config.toml
arch = "transformer_decoder"
model = "autoregressive pixel model"
dataset = "microscope photos of single blood and bone marrow cells"
train_examples = 194171
image_size = 16
horizontal_flip = true
levels_per_channel = 8
vocab_size = 513
width = 320
layers = 10
norm = "layernorm"
norm_position = "pre"
hidden_act = "relu"
mlp_ratio = 4
head_dim = 16
fused_qkv = false
bias = "all"
qk_norm = true
layer_scale_init = 1.0
parallel_block = false
inner_norm = false
drop_path = 0.05
positions = "learned"
tie_word_embeddings = false
init = "lecun_normal"
residual_init = "zero_last"
optimizer = "normuon"
muon_scale = "spectral"
learning_rate = 0.009
momentum = 0.85
nesterov = true
orthogonalizer = "newton_schulz_5"
adamw_lr_other_params = 0.0014
max_grad_norm = 0.5
cautious_weight_decay = true
max_steps = 16600
batch_size = 48
epochs = 4.1
lr_schedule = "wsd"
decay_fraction = 0.4
final_lr_fraction = 0
warmup_steps = 330
weight_decay = 0.007
adamw_weight_decay_other_params = 0.01
Rows from block 4 of a small autoregressive pixel model, named by matrix and row number. Rows with one number belong to one neuron. Each number is 500 + 50 x the weight over its row's rms, rounded and kept within 0 to 999. All counts start at 0. Numbers have three digits each.
Before each neuron's rows are labels from the 100 images, of 14976, where the neuron reaches its highest value: "strongest on" is what is common among them. Only what is clearly more common there than usual is listed. The data: microscope photos of single blood and bone marrow cells.
# fc1: MLP up (model.blocks.4.mlp.fc1.weight, 1280x320), inputs 214-319
# fc2: MLP down (model.blocks.4.mlp.fc2.weight, 320x1280, transposed), outputs 214-319

strongest on: cell type: promyelocyte
fc1.753:524526393461472417477435583492406446413572533380483476475531446483496506448505645509432598448488595482548562526508444521511492419615415466631460459539488486535533601453507494479545445406481526524506569446476540514513451536486539414454475529480439462442399423491449517499504472568486477501513410473556447501488487471485
fc2.753:535550524491457559524497487509550587501459461572545395517489389383457477511487513477490507510541448529482412561491471494411489530494612435467533500502425490438498499499462542548553448525534496400502561486493459532508584516553503592487497428516516518533431545420558544514473587513577403444393524561395532493551439477563

strongest on: cell type: plasma cell
fc1.422:517501503569547459457542452496519467543494443457460437489517563478431538451514493480476464566477483517430477490438508630473515509524460503548528416499597421485491468520589486526438442440388442479476548502561516608413423471502487535478511495485481556444530473539563446570448462626494501463557434436457480441450534423476
fc2.422:427460438574462533523517565515464387452590514514475486523468479464564522516423525576461460540519447463452608419571469487426380536543476490548482499484530502568568472430523516530542567508582513445577494487437551486564467532434491510586552448553489509501546558436486511445484526379510488475509491545585401583450436665603

strongest on: cell type: erythroblast
fc1.269:512450509478472466497503499446486439461468504481454546587458590341430471505561473589529430571529588513454420529492500473465558455450544636510462506505479490548478543522543477423564470497589465488495532452548421510527549503492534536544532382439514453484441559501501504438590503538497509432482604546493497418578490567423
fc2.269:505440571395542482605486371462511503416534490573513444549538588479551490472519492459516524411425476543546514501539512483461561483522537592562544520492417619509481459486444531503594506530422567516425439487504522593537402546488484490574472507414509494477449502532544556524543470499529473472465485428471475431456475566498

strongest on: cell type: segmented neutrophil
fc1.441:501545506540493511399498536560450487535491436481528538510427550462408468495523542442572450564503492461526514523562530483538499513585453527518448491477523428508491434522540478479524578522371455506561501543546357512557517472477657500467457493489450484498614499448457488466469519520466512519483547563473525445481511411479
fc2.441:487508417473472378535444497518497473529464514447540458521585472473512555544495369561491555560457484597463541451535459485533472542449455476523420556473499542438542550481590338537572454545449490531389507584480515476360467444494390489447446493528551617500459535529484548454521573460455480477520555501568563444455502474491

strongest on: smear: peripheral blood
fc1.518:409506452443476478533611466502566635531603535487391547589508529517477469573505519581488404512510439556473487462542541393547528395504531589503513450440563625476497491535518472532537524446536454493419534450493514504544427432420526516551491526502490473511517480524506414510446595517437453496529534526541452489505542471537
fc2.518:605476585569489550529456541547471494472442510575545511428497481549482494509515450447493492512475494561578513519500467575458462559531448412496487479586470491502575530527477477576551546653502549451560561515515430514524563485563472499433495532414623606503525478530461483560483488486483538483473462520508554444389452454551

strongest on: cell type: eosinophil
fc1.667:517512435496385491516476507575595495539466542612498599567509484499463502518526478452461505562566536524465533472490503500560480385518485540467403447469503592403392494504576513558538533495471499490544522443489529540522509509536477485481430495471501530558491496493511467560466517477530580482525484525436445625539482543545
fc2.667:494492457456495561406483495523523488432470434471494492494478486535443468507542618480523477556474392510484467483440440435482466489515494515499567574496550396509541465419464628427538566529497445501660488558425498446500581566442491578475576498544473551447514551506515509453548602602576444487521473512515494429560518485471

strongest on: cell type: segmented neutrophil
fc1.627:462514605441533519475486492463467547534411527445468503530500419541501501454548518572542405502472455532486492483524492523443521481538437496409583458522581435581435577472504510474485404500503473503563509449558517531540545525411485456422522483344524513457554530583489490576482457490467476490461572453472498480537533456528
fc2.627:459448431538510531489596554495466550432448441584501431531415579497516527547487480521460624505518530480493584527501507483511457595452517549499469531438426551474516488564470463474477535636460464498473448513440388504509513455603434469509442571542443501591454490476505534460537557585501428489541512553468583519420439471511

strongest on: cell type: blast
fc1.20:592525475487476588531474473504495545456481470481544466499486555496620531580546529493508529573543539581603520439502516489533545342532514487488434488591558518525437445462529513451559481413513533440612509475583488486578568513509472458531501637512431473534536457422529463485499472614515488469433467539494520485511459442568
fc2.20:519473597520529463508480486486578479593518549466583511509591499469472461526541524511495480426380510478576543585428492553609520505475483517502550457437449494408495515540525450481511579502637474522357472532575359535498579518467547588522541499502500548523480571541451493541461604480448529466436565527462554532552404339515

strongest on: smear: peripheral blood
fc1.558:592483488530452423521476552570478481525572522552584447450467567496521605476511438556619489449418556592518388409442475481510470425647475563510412493506482482564477528451483520481457544397536521509548511414578547511548545539483419486495499555488390442488497517446538514510433468522490572530508463471581536476576566478523
fc2.558:485549524495504511503475443419505467461535442412531497494535476571465453562524437520407549566543520442449602451514512435567471538426438470525539571393428532416547499566551439490527450504541499559470464491507483445395454522552519560529517365566515508594520491604540454606487504505466498587464565448554404580527494519468

strongest on: cell type: artefact
fc1.689:504571438526472409452440569582475537495471468549513527570556444583499545462507444536509527496506550505522542402486464554452554495504560522493468479483439419519493389488444564499460577391523486417389459440494437434498494477440489563529491568486582449492505523534525570524524562500501540525388438401528522500481565502455
fc2.689:495552431475447567516537440404453501504470491512457434438486468471497461478471543421533357430453467480459484592478507473487461442456442503563610468590538456495488536528527414515446332517492480570558462531582506565502490542485427563421543448502438528475475534564507541464552527560649492508515561538456471508482518465551

strongest on: cell type: promyelocyte
fc1.680:481528482549491549535522419487510558369529523390520410487489457534416540521587598468567498501533533477494487512429511459488507425502528495539533533525462542420462514453555572527532447462479527528469473502551497521524586498516556546568511531517453465490428465491483491463508508561473500523474433478506450507445477494484
fc2.680:525514481511489429486453500499430409531458471469487486439446473562482528520559520639444520507599488465545429463506554465457554417532442489467468479552444503615510520489559548587472474458379431525613503482532567432511506495581531468470535467492482430534404415451452556503630570432414459485513520501518435510528545522523

strongest on: cell type: promyelocyte; cell type: plasma cell
fc1.724:510455530491470618519446472508477568442455445499478532489536486435503553469499488445537501533563509529518569498550498452536442455520509572368501575412407482469431409397570501458454463483581526449504552532517515429476510433511402495544472499425529457524470574486525543437563592531560450493446427527520486502584401541476
fc2.724:528427505454505482524506486456475361404617487438424523486520568533508477530425518533500432466537561531495558467514421542514522459599474528536504595468484593518555540471521548615483486475483437546527454515461567441492452483474519480439472508522436443497480468534499453440531559472506458485520570455555471536527451483421

strongest on: cell type: eosinophil
fc1.570:441470429478561524449574494488435492512449504543478486511476480391445485566548443561446466546470441469447492479472504505409517471485511460467558487483490553493505493524472541573547456491471605480518526469607542539600435486547522448493452494471516481401517568494568480474444509585459520425370505551413462606476494527532
fc2.570:515558513583505486556490570505493428527524517421499596521524394580540513512499491395449464446529553504496558497505410501537534477562516520542528529497491527441538512520503432484466562491569399545502464555474448506552559489568564586473494449508551477543479580466503535599532450416538511528573551524578507562540482432489

strongest on: cell type: segmented neutrophil
fc1.455:549558498394460479490504561554569457466476430464506432584541490544381520543476452527549543479490497474465598481485545412622554474501532516495494502473503527558442553467423474454476450601420515464596521522550425504532529415539606427599395451525501551491563543587512493498489517443489536512573448449511500487620495473407
fc2.455:487484431582460500519507437487452502600495484489434576472446588483517410579603485526431431505559505491462522573426503568417495479482468474494418423566471539544495416498516489513551471438555446552500468451612600522504555493392464489441556499501511404528502430540507423552602473465508373489435510544471493533458434514510

strongest on: cell type: artefact
fc1.611:520522432483484502515503434510485595539483504554501496543448512486456505457525469506537463502439453494511556524419540556390560477462594407456446458485483358599558348505516469462536463507545494377554551533546605494541422536476532478520403572459588508555581396528499444597501471440408520600496498520631467524522608595574
fc2.611:485424532481495407603496489511527569459530536520461464532440494507499397561546564414463523449492495520541475519638470424570374565487472570551492390472471612528484594500502510489473499528434420489494499481417500529520443502551513528480492479496486502562435523579549472526604517644490514494424502459404555499517396443464

strongest on: cell type: segmented neutrophil
fc1.403:476535500466457454494579514455550544582540541520600570543518467472523435600417490516503581565577476423462476459447490519553442495453530459513486424537492444405441415532437558498554464565523479527439511460532514520514496501551587472497530469465480463548511510561588474438458579472493551490535560493482482481513406520465
fc2.403:462519517551463516495488523485485451467504499468433495525491492484494510469538526393476477500527505611587508529514582442426513458524455490501552483437549486612603436451498457468488485520499480505588472520399493395562534509501508424405438488425571429397502511447419535494537410552444409577523504445459571455515541431543

strongest on: cell type: lymphocyte
fc1.64:585502539427540467614452447525555512479456461561504551528478404498531477585509427462510545559481436505421449590551484414471498504550519510482485444518548539513493486555420531480450588484490510473498437511529401479520469453494455548485593491560498602451530455559542513547591520506455582575482521496570458552510479429486
fc2.64:530480396459509530481505531600451565521471404565463521495473521555423439433520584493486474506504518548414538379508613527488564569494427482455457480465487393500548454511581545548589451511474524527558570488493537559488547436529565491480464456513492459502452472485462527451529452485487443467534398547523484442466505516461

strongest on: smear: peripheral blood
fc1.318:531427433538511537562503471602535458471446524568525437496471482574484445613533402510508536536626531471447534446447400467472472536486521510526484422356466515468435458417501511463534520471482418531429514547469505435506545400563463569497426433402540508469513494507402566534536540540607475473465445446569488501518487470565
fc2.318:553474497489474529572524517496512558542559593487549556494587562486488512464543495469580478511439493532492521480517560438542460571584461512557448428503554432550543444412569410405519478556527473518537507493532528566491557543425475499467472564479454404582414539501509434570470556597456470535507590559545591487472469475515

strongest on: cell type: erythroblast
fc1.233:452510559513445520523521463484484452584409552526534504571579541473464493546572449483507435509547516415441562502562465457489415530471527491516468562551550484419490438533555523517450496446502464518536513425533391505552568499414453475600469438367478441474550597482477471489495487525551490536509543648478507460659459529471
fc2.233:590459546534534504625506558493526518502561534530529515468482568516498483523510500482548568419496427550478498578492494566495414429436383502555486512405484526536460556431418465467557527495507569529568473497585616554445462555478583573501436480532420509525476465530533520467519444531480453474522471425488502527449545561491

strongest on: cell type: artefact
fc1.217:492472522540457365507499495513455503470444518579467440495473471523542563547530427497469443541502446494428495508448574513486472450368509417468502530511490459491596495527534511509409569492433494456489491513551480370537454464544537427581484414431469468575537535451489479492445510503540544529386493493586575498547595543520
fc2.217:423554451431509538473499482486586394549517512458522516497547453551571472506524637464573655541439578516559468506515466582381522496543484564512491426546552444571475534508436578495559385459464518564438517445439521440438503558476478517397491572444547452490430501503461522474480511566470444525618590476537508437519458517531

strongest on: smear: peripheral blood
fc1.674:590472495547522395520455596554446492465516502458465466573604426433518461545515531470478481443505535495524538441550599529411536445513557487563585495553518482409481507484566488510525417405580501517561562456491477622581452506497499468483546543567509444590463465409595506435525502525444554526516515441540549469541498575463
fc2.674:490553489436503495408524422476525441456461480458517555468490581430567576433496485454528485562497435504483528538442457556543467551459446527444449488540546487561635573413534463467490492611467488477463479550489495402453504390495523474416432441438511525415551506514381533500462505497533484453558495523452518501535462454519

strongest on: cell type: artefact
fc1.246:477518497518543437409475553478484520486462524546481494530517430544523524556530481476478406533480497502471478482443570491481439493459528528431454455553532510571630446505482513559545575594407495508597590551528531455532413498434484475392548517428541494446537552445511590467475535521466492530438473518441496479491461467473
fc2.246:463557441517410527597513499454496536489435481445468490423450573498505424456393528534540572501521525462481490503436515502442506477471532516581513459439552476475445513482630442433493507436518585511505424453464491466524646439567540493440439541491470397507561529550336540482509426527469523454454452499451590445566447450575

strongest on: cell type: lymphocyte
fc1.371:497503401561564461614524400482531507473465476482476501467546501478497469432445433443555501506446478468481540564521512535437509501496542556577516435531437616528526506536511439509483508549456544469525527601438457542512482480504506484429526490513480530508481569555552563492531494477548476509581500463537555538462538499487
fc2.371:445555595400553426530500611578449432540463528452451544604490573555464516428530447491492507473494460589541440494537542496440540549505421469516508503524513431587449490536489454501519481428433463538524483423501584505428433526401596469526489548479540475543444534463543522458435453498544514491453557452416473563502511580624

strongest on: cell type: erythroblast
fc1.747:520453535498573550553521548537473523516421299537506470564518490551526453563430489578598443541565461488425503473536506474516511518514477607546443582506527507467521459492533447550492516476488473406477501406527492590515532496534447425483567564543473383412535399431472475509530409482440515504563583573526452532498491517569
fc2.747:529534504466470424445422539554460499540558453490506509363464436535504572499513536531461547474530557460546536592563465432419460581408491453503447479513415532567651495601418491547428480494496506537496489423526474479494510480532529449437463466496499469520468424480435455527592560556520538544454526559499505464542542578560

strongest on: cell type: eosinophil
fc1.387:525666518456421493525466532553541522575482466484448554487536507542497476514441530512536512556510470459448506489419416519538521467505479507503422457619574453429510532557606510471531523547487530481532483530486534629505522486532490506477534529546550604405513451449444518453529497656528436473513506433605444535443523520483
fc2.387:462537429475491523486480398552474400444451513438510432542480455437431552450431514494485524433490618588564541512439479498556535489490513476464526584499505518536490575520380452613455496514574479522405596436566501437599483572479475401502450473573536515494449545509456503489518429525523533487494557600457457512496516457459

strongest on: smear: peripheral blood
fc1.432:553480556503500468539546505486492560498438405515489491489569450441574483547474570453601499467601505530435484453578452543502545410540556490575510494417461528466545509453446538430509517501452583594479530456486560537496437430481557327528459499471586509506563489490433522577528497480485565402477444412499562564486647473504
fc2.432:446472491512451511411429474491461475475601549464562457451409561536573514522499501532393482506463520501502505399456530446460456463493491506519510569498604494470465565607428580571429471493474444529529578458495474408464527509451430545482514446519519487501525477477488569418500556503576523500579567657464459502561474485438

strongest on: cell type: blast
fc1.244:520550523516546436611574426431491652456524501536536530524476486470549474509462531511433550502466593525417431412449473425560570506519506494439532445555463525582577481544451474479493451529568511504445544572501477485576492521514531497478491588457484467515350475463510470562498581503440518606575470486482467548400517531575
fc2.244:548463521490506485446369491589515394461490419351500465499535514541479585504570451468516468468493486456497512558583478548515417524501482539544420514503530429491499529475531476542512583520428546493539404509484497525449441461490523411593436535541546560513602524534517512518462450568524496456462471509552531463578476452468

strongest on: cell type: plasma cell
fc1.343:461502492577529449460542510467551520474473460531466422620494498461514512561469550512598421478409547509480434497520477507431530489482518515563440516437486413393602582464488511536570555467439513507508523510499510497468484466478497497637569529454505476485541522488576457522505499454552548552438430499579528509572562458456
fc2.343:566468513456384587572462517569577527536499440541403435440525475445523550473432509578462526422535441518517425481480506517570518544466484408371456599516527581532471442474539570532466490588532473500538420404471423552564506457533535484458466465503541526501412437474624562397507502576438468440456509570426462497560579452579

strongest on: cell type: band neutrophil
fc1.741:498495495524472418542465603561496528510491515481412505563507472491452512621519515529460469520563500508587459605500488591586533495495408482615408563560512448510518494561481523439515528434377466501614535460573515487488570456424548513434516432455494518499484462516603541520472434462401430503483501441476537373504572494507
fc2.741:439432546532485506397584354432415489515464513516511430464594471468530486362527540510621472458415480511480545487473451483456476496490559533485540457500471494470505497451523490649553434557612529464439476493473493538559477535474504480484437418453536445513512549401523525519537511445529583518411600529470554508494432357583

strongest on: cell type: promyelocyte
fc1.637:483450450564485591396441515542526487559571505435512543483513502531440497541542528520467506434483565517561499501447469492430545533474515574520449448533454565496508445480454565551483503490490472447492464521519513464536468512511560428615511440558537382469497468538416417527456494484534530491496469441457428526473562466543
fc2.637:460380530596475495533486469493475545479537555532472444439512520551462453535524506466553524498612542512502593452488560520504507457517374539491576520624434467433460571458419568575479460501544512443528511460485466448516524419512478480483520527598541520517512523506432613452446457524534487496372486522503502444549487496453

strongest on: cell type: lymphocyte
fc1.285:432423558524494540550498447538459451485474436493497551510427513547601568484508605480489548512545505450509557496400589503407555462550452541577473489523459499602486456372400612498595461557604491440551448499501483468505581516443518426592510549491605586467568467614478484498568521583449552541559536484582464530508523440496
fc2.285:439447446558570509552622576477560546494514511505541456397448444465477611471484418485540558538517577484448454528502534477515553642568493446398479447488494426475496442578562530430467340423483503459463549461452455474454440488487550549467510520462465458436451495522548521448445505507487433443511476500495509478539478536512

strongest on: cell type: segmented neutrophil
fc1.258:550562395504601469468553492539441570528503511461543487471511496490467503537481416479538522482520512579570454438482494543457470388410494499526485553542468514431418484527423525489457519489544537605533627412515516411511484419521534535486410554574514591510495486547466506542511521504556400514490459495463480442459420461470
fc2.258:429446584490504639552417533460575465503486431502470506499550656496516512457505539538451471425490462534462579503426504443485445497506576523459535449495482484543565565434574379557633506552401406607446523512452595522531467520466531440442560448572460475486502478507424508423471432511473463521443420521524551521545583521531

strongest on: cell type: segmented neutrophil
fc1.376:463518519524579497600539456455488497509508490467472495541520538560595532544538445460546565516563473460394509535546510546485452459509432509556522483472499509495485489515471489548553535530543537461517543538542475436579441516416442454441514413428436566406552570587386535491553424486489494488463633521493469526514436477517
fc2.376:593450514553520548449440459543450530454508552488567482490459482430409536487510523571413423497484557508537551507462528556536561441487521569457527470542500545496538568480460508466415591486383497610475517490480458519414548455489525604519464529494451481555513414455541486437347493418532460441512544595457553506469458540431

strongest on: cell type: erythroblast
fc1.717:559467415542552454584419465443511555522480562481471365541488547578568481522495475527517543522500513488545593577582532520459484582502485573567489422513590474546490520531445496484444533495488468420475475498451491591497464552460449584533554435567523518465540433537520496384473452496587503518447536482484443532547363456481
fc2.717:469496593432478440533566506545496596559514503442499487549503457603452417608436519457531470517505489478415454462481467408526483561573504497524529575603452458437531565511510484522503524475380487533444427528537425449462533521557536352536469484470582464484503536449502478579486446493512515497455377611467577438523524477606

strongest on: cell type: segmented neutrophil
fc1.83:516482492574456537553496527470490429593539491355554500486502521436472532539498492574448532586549428529510465565511426596489533475504559484457544482582554498500500541576480519586436490512499526518505521483478521507514426507434566454421470539432523533462576502484530538510497479541383540487477532482399553494430554448479
fc2.83:421599410426555474486514444473484518416476565535396543451469541518489428516429471470463456578563655365440479418520457459610486527471548528479466627549480557535449458469529403478524543528511508473422503492485492508456480501546449552569583499502378513537533582512433544575505501435521544511568562500420407540519461423534

strongest on: smear: peripheral blood
fc1.41:444610435441511440523498505544481543538561520504496503499504491508467534463403471434484562598438463518480532476543412588382479442521509568504549553555521453517497388436503480476536495417453538594509556438485502480555500478505454558535525522484521548537474550591569443473454512475488603476573556532537546456437499412514
fc2.41:482474561488527456547460450459455512479503493463532518572607394502508492538597541479504494384418435447468553502484614449518365470502508436454450500479408462506493632561467479532540518477537490453543541551539480521552597430429561529530480452510495491531416425495448487511511498532527486536542558623533476534541463551448

strongest on: cell type: artefact
fc1.669:492424470542497468539571497448533461562601456560465489524532483396463502586484498574553465549488521662478492508580379399563528498442421476505499477539535476431540512482511470428562536510528499396500544546583526481573568492442496489504590490504490422511515546503428497493496516483484468538499460586506546522548453502450
fc2.669:512589514474489524430403479453464501522508541531522536494504527524549499465477511471504552555520430459563463487487560474449572523516485452399536489491496435543455557465470512633497523501399496396522513505566461514533430520560428522556469548572518527533525519429521514474537504429497469529452480491459437512538621512577

strongest on: cell type: eosinophil
fc1.225:507463498490424472604506516489539527492451485470442490446490529487504468482578486477410483510436454551485478434534479457584511493549492582513523505481439483391482467501560442492556546441478545492582521541491484529518483515482425468603514500469525437499458477515556538547438527632447571566527500477564506454562587476543
fc2.225:499564523504517511464429485538520469483499593529577565454560478504449583489578368530442472457557455499550426450422422407443528492537440445531550536480417590428545511493543559467422492535526553542533489410446537456590552478541549522490544542502473581571532476432398497431538506465465415512390500559450432572387464594501

strongest on: cell type: eosinophil
fc1.559:466513483471489476504429478489459521459566611500496481478543393564452555568518579478584509524504444517562521505578451529570531497441572548599516494489555476402524475302513525476574572471518510528542463614487593526530453537488474498596531556453470604442498512511464481451471478564536449557435520462464421544414485501561
fc2.559:493544526490609452562491612528509493628495516489548493559455518556458453506468649554497514496586524517471468462515534433461503448487505488543521531553497398501515544538506503590610571470506444579481490532514513467543558488471551524540516542501572444490558560490503568478454590522458577456445555514415490539486444542513

strongest on: cell type: lymphocyte; smear: peripheral blood
fc1.354:380490440425494586441512452513368555487423411527476467496514445523523486576516451553472412549453500445404490491444567458465471452454620525458453499576474424537504549505548407569475506464532504459510479450524519615546496507514497511518450450502538475558514453488612438524517496492503481453549608472518479490434499516556
fc2.354:446490479471509494450473466529408463424510541520504525595478521482517544546623475559521537566520503638491516459560532595591408519496464493545567523515500536501496464446427559513454469518488481507465435442451482389478472441467435570449519437399468532588458559549503534440543431490458437499455466480459441450473561531446

strongest on: cell type: eosinophil
fc1.698:534463549569427543541527519557485516508373585556492549538350518475494554430486492504463540394485479498462522549528459466562492504451553418449430497574523508399523538570522563534509556486475500481541507537598551455530431514503518400518486491493599435451487526408568428453566591471497500552478510504514469544616496465671
fc2.698:572563457512489526481446499444568470483632465510563545463599415450545468484574543520489494615438538532474478452418419388444519510606537513581516499531550486494494414504491490531452481488444518534556516441532487507507480513495408475445421477547477608414491521517491604542547448552536541543492562402448468600474542546515

strongest on: cell type: segmented neutrophil
fc1.670:572506516536474453439528440395506508433520446457504488497498544543452459515530374376524499562452477483623425458436427393393433472523529513464549587551485368449475535515415562506472476498482498440453447542511470494484561452521564477445461503541507469506526496540535495520463496473507459429498467602482538430485511471444
fc2.670:599502547482510513529458498590523492504524490578509533453491475490478464513595504484521540504402553542507514451519483399513466560516581476497423543593581538520537452446435552494430450466419423463513532494559552524510513582500512531533513496447573588543609482431479464486553619586510481557481547452550465454542554454433

strongest on: cell type: lymphocyte
fc1.602:555469472492544651554470508479511588431489456470444508506490531560400467500530451522504467492510522536538443457478583388425426448517473549568435519586472544483497532497552425471561566516556442393579442516369441570582561505459537504546593479539473548564466424451540487474434548424506484568568528526537476496478448567485
fc2.602:519500433468502516443501483461420445515553457529562492514560530519525486534585495417488407502491404505447565540526521535622453518509419544504480450461534530531451411483447504534421382515428392562484410473535532466591416527502480530527457443484463491580541511587473540472540440455593561517472440557528575465521470497544

strongest on: cell type: artefact
fc1.653:497503511555479501464595610490638541507488461487489552517555419452504442535443436494456427508466501526418471448419488412436502507550529452509535527518485420462433486503447439597557424398484510324529555519459479544614555573483526500471472532484480537567535595446562541503494480530470492453471539552384596528492493471582
fc2.653:442477435487513453493514474529461465535603525621615498471560515512536503461630468477507441482476533535592483482504489528393547603562444531393558452487601444416568398523495528509470557518493572495512556552517460565501466545477471525456514504559423513490585498489483448470477540482552507501495449469460474494524594451388

strongest on: cell type: blast
fc1.610:562391500511487448478493481560528501504482534439461433523424542477420354436406469491469451491467496538498588491433520486534540443512439678532459498415490517443553524537530476586513457451518514536517528526593468577515526627353421496532444532490459520484404424491456521586579481489502558477490484603522485528481537472506
fc2.610:515548415543498496585588482419505530531530502417546528448442478394466470468479557458481580538510509564508499423389447524513478526499532452512449517555574519420528477418473523535535515451563465592563498425468448462568538511402566566505500512568483486472461461523478446562540451529480519481459510464462508387538522502489

strongest on: cell type: promyelocyte
fc1.382:425437468523520515602518507506576550570493488479528540543591538406515495552473562403498449426460493407612537487539503569579466485527499431485516480543492463503559458482478603493569442517474461545511400598505491501543491475544518507547514429576472406526444467478456447525612512537564481422527480458588439444519408407542
fc2.382:514549399452577559419547459528387478454614506458453467403510536478454537498491559527504485584530490486413494496529509454556541523534513509558425591401535564484461517460501457521460474543483533484495549428452374502434522548454560500492484577503588438510524427512452581445445566531453557528553505550492485549489536491574

strongest on: cell type: lymphocyte
fc1.645:493487391502495543561503512436545515533541463448409473492413533496475445528489530559478448516494470515456553560591511435486499450538520414474514518491464460582498454428485512394432481479563484479627509477534509441491472471569432446557557508477435509447533431473500540508511487518450580473508549545583447423444578472497
fc2.645:439551512517544436368544505525461530575417526564510425550528544475593397496473518480487521373479574511507483549532511471586515560466494579475489585501485505513427495523507489495460486514457540483530473553472477442550414499560549563545448509610515485456458399450521465522502527512489430527520498520416536518444445528564

strongest on: cell type: promyelocyte
fc1.691:521415543582463445516495522545435435492490449413402520569500482529549589516574508531510515574474425518463459467386464565584486478499521531518515507432449450482507488546464466520540499445504436448462523467592490524398454413411560524553490421478509555421474417575470502511520403446575418432434493538434532607504521525573
fc2.691:515559519502530543428476416500555510498503547524541424517520406438475468536550457422523536533607434399476432571522505498475568482531513577538549525483544483423495567441473536512511507526466441609440527458457471422604527564463476563491529426500457491536464531487445515529508537521431396532495517511487407477538533481565

strongest on: cell type: promyelocyte
fc1.63:457447452582472600523502442479536456525466462453532434514439435439493516576552514573480428445511443605552508504504565609449466439413495473468458571461455484499487495495437477484516518416540488586486540522495500470510560492470529520484555538482454532513523449543376541509527478490503432537469467441498497460567478496568
fc2.63:504426468538487450382448533466420528412520520564556601507517502510459493542543467498541516563565504509477443473447456543560578472534399535578488409517480534448483539468450482537496446548469414439613486469580521477429475542419501505462446558443515479498470489571591545483452478505423458492534528550589485500389485555451

strongest on: cell type: erythroblast
fc1.23:526430549544544571533455414597510518526583362472513574500505422532517520494545523447543490534522493423415474539494533422437490530509420576556420529505534493440512532510520516529531530453508393435457463533571531491521551510522463464508527566506476431520498565443569490499536544427479594543502464609528517460528497527538
fc2.23:499626465536474502459482619575461486491475446603441432403511505513480480517555506537563519481456519644490525509512484538521492482424510481463505383502373535573597508477540503462477398550606593497498511478506547540482403501546461440491452499531470524542518444512463429597479537558464546473500509440426562506477488451503

strongest on: cell type: segmented neutrophil; cell type: eosinophil; smear: peripheral blood
fc1.542:487498412458454446489436546560432488495452585526504534508420578519502552472454515492560450477503478536472489513511412487557491501457454422464506450499470384461478591505460554462454529502524531542439516520545515454443464485447466540603539576515374537425504554468635629444468592536566553525463537506443493422434468465496
fc2.542:433555507566426445540451618489446451592455534536499477443443516549568522614543508506463552533502581486521535421508547502439557565572539532438455515514562554532521360561526498447533501479447503452505527529413532549524604474508561518524519606486577489585507426525516450497526493434549518395545448483522506562503572507465

strongest on: cell type: erythroblast
fc1.352:444465534548425435461489407486575512539481516495465540536616418566546468477440513529519508544443469472516531393520530533573451518530509488520465500498401482603449467442483485546549480423542511519437421519475469649550466475530486407491534455534556488425489435578498561516595513595491483514570462500484551548461456565531
fc2.352:444496571396600538517507535538501505478481473510517565447490507538521545548488454478411450430539484629376496527463506349382496523523502470507478495450525570472411540531477515498474435535485559542605576494551580459609530597484485492430506586469417552471485495498528547465531558454595517363469569529548515459463549539479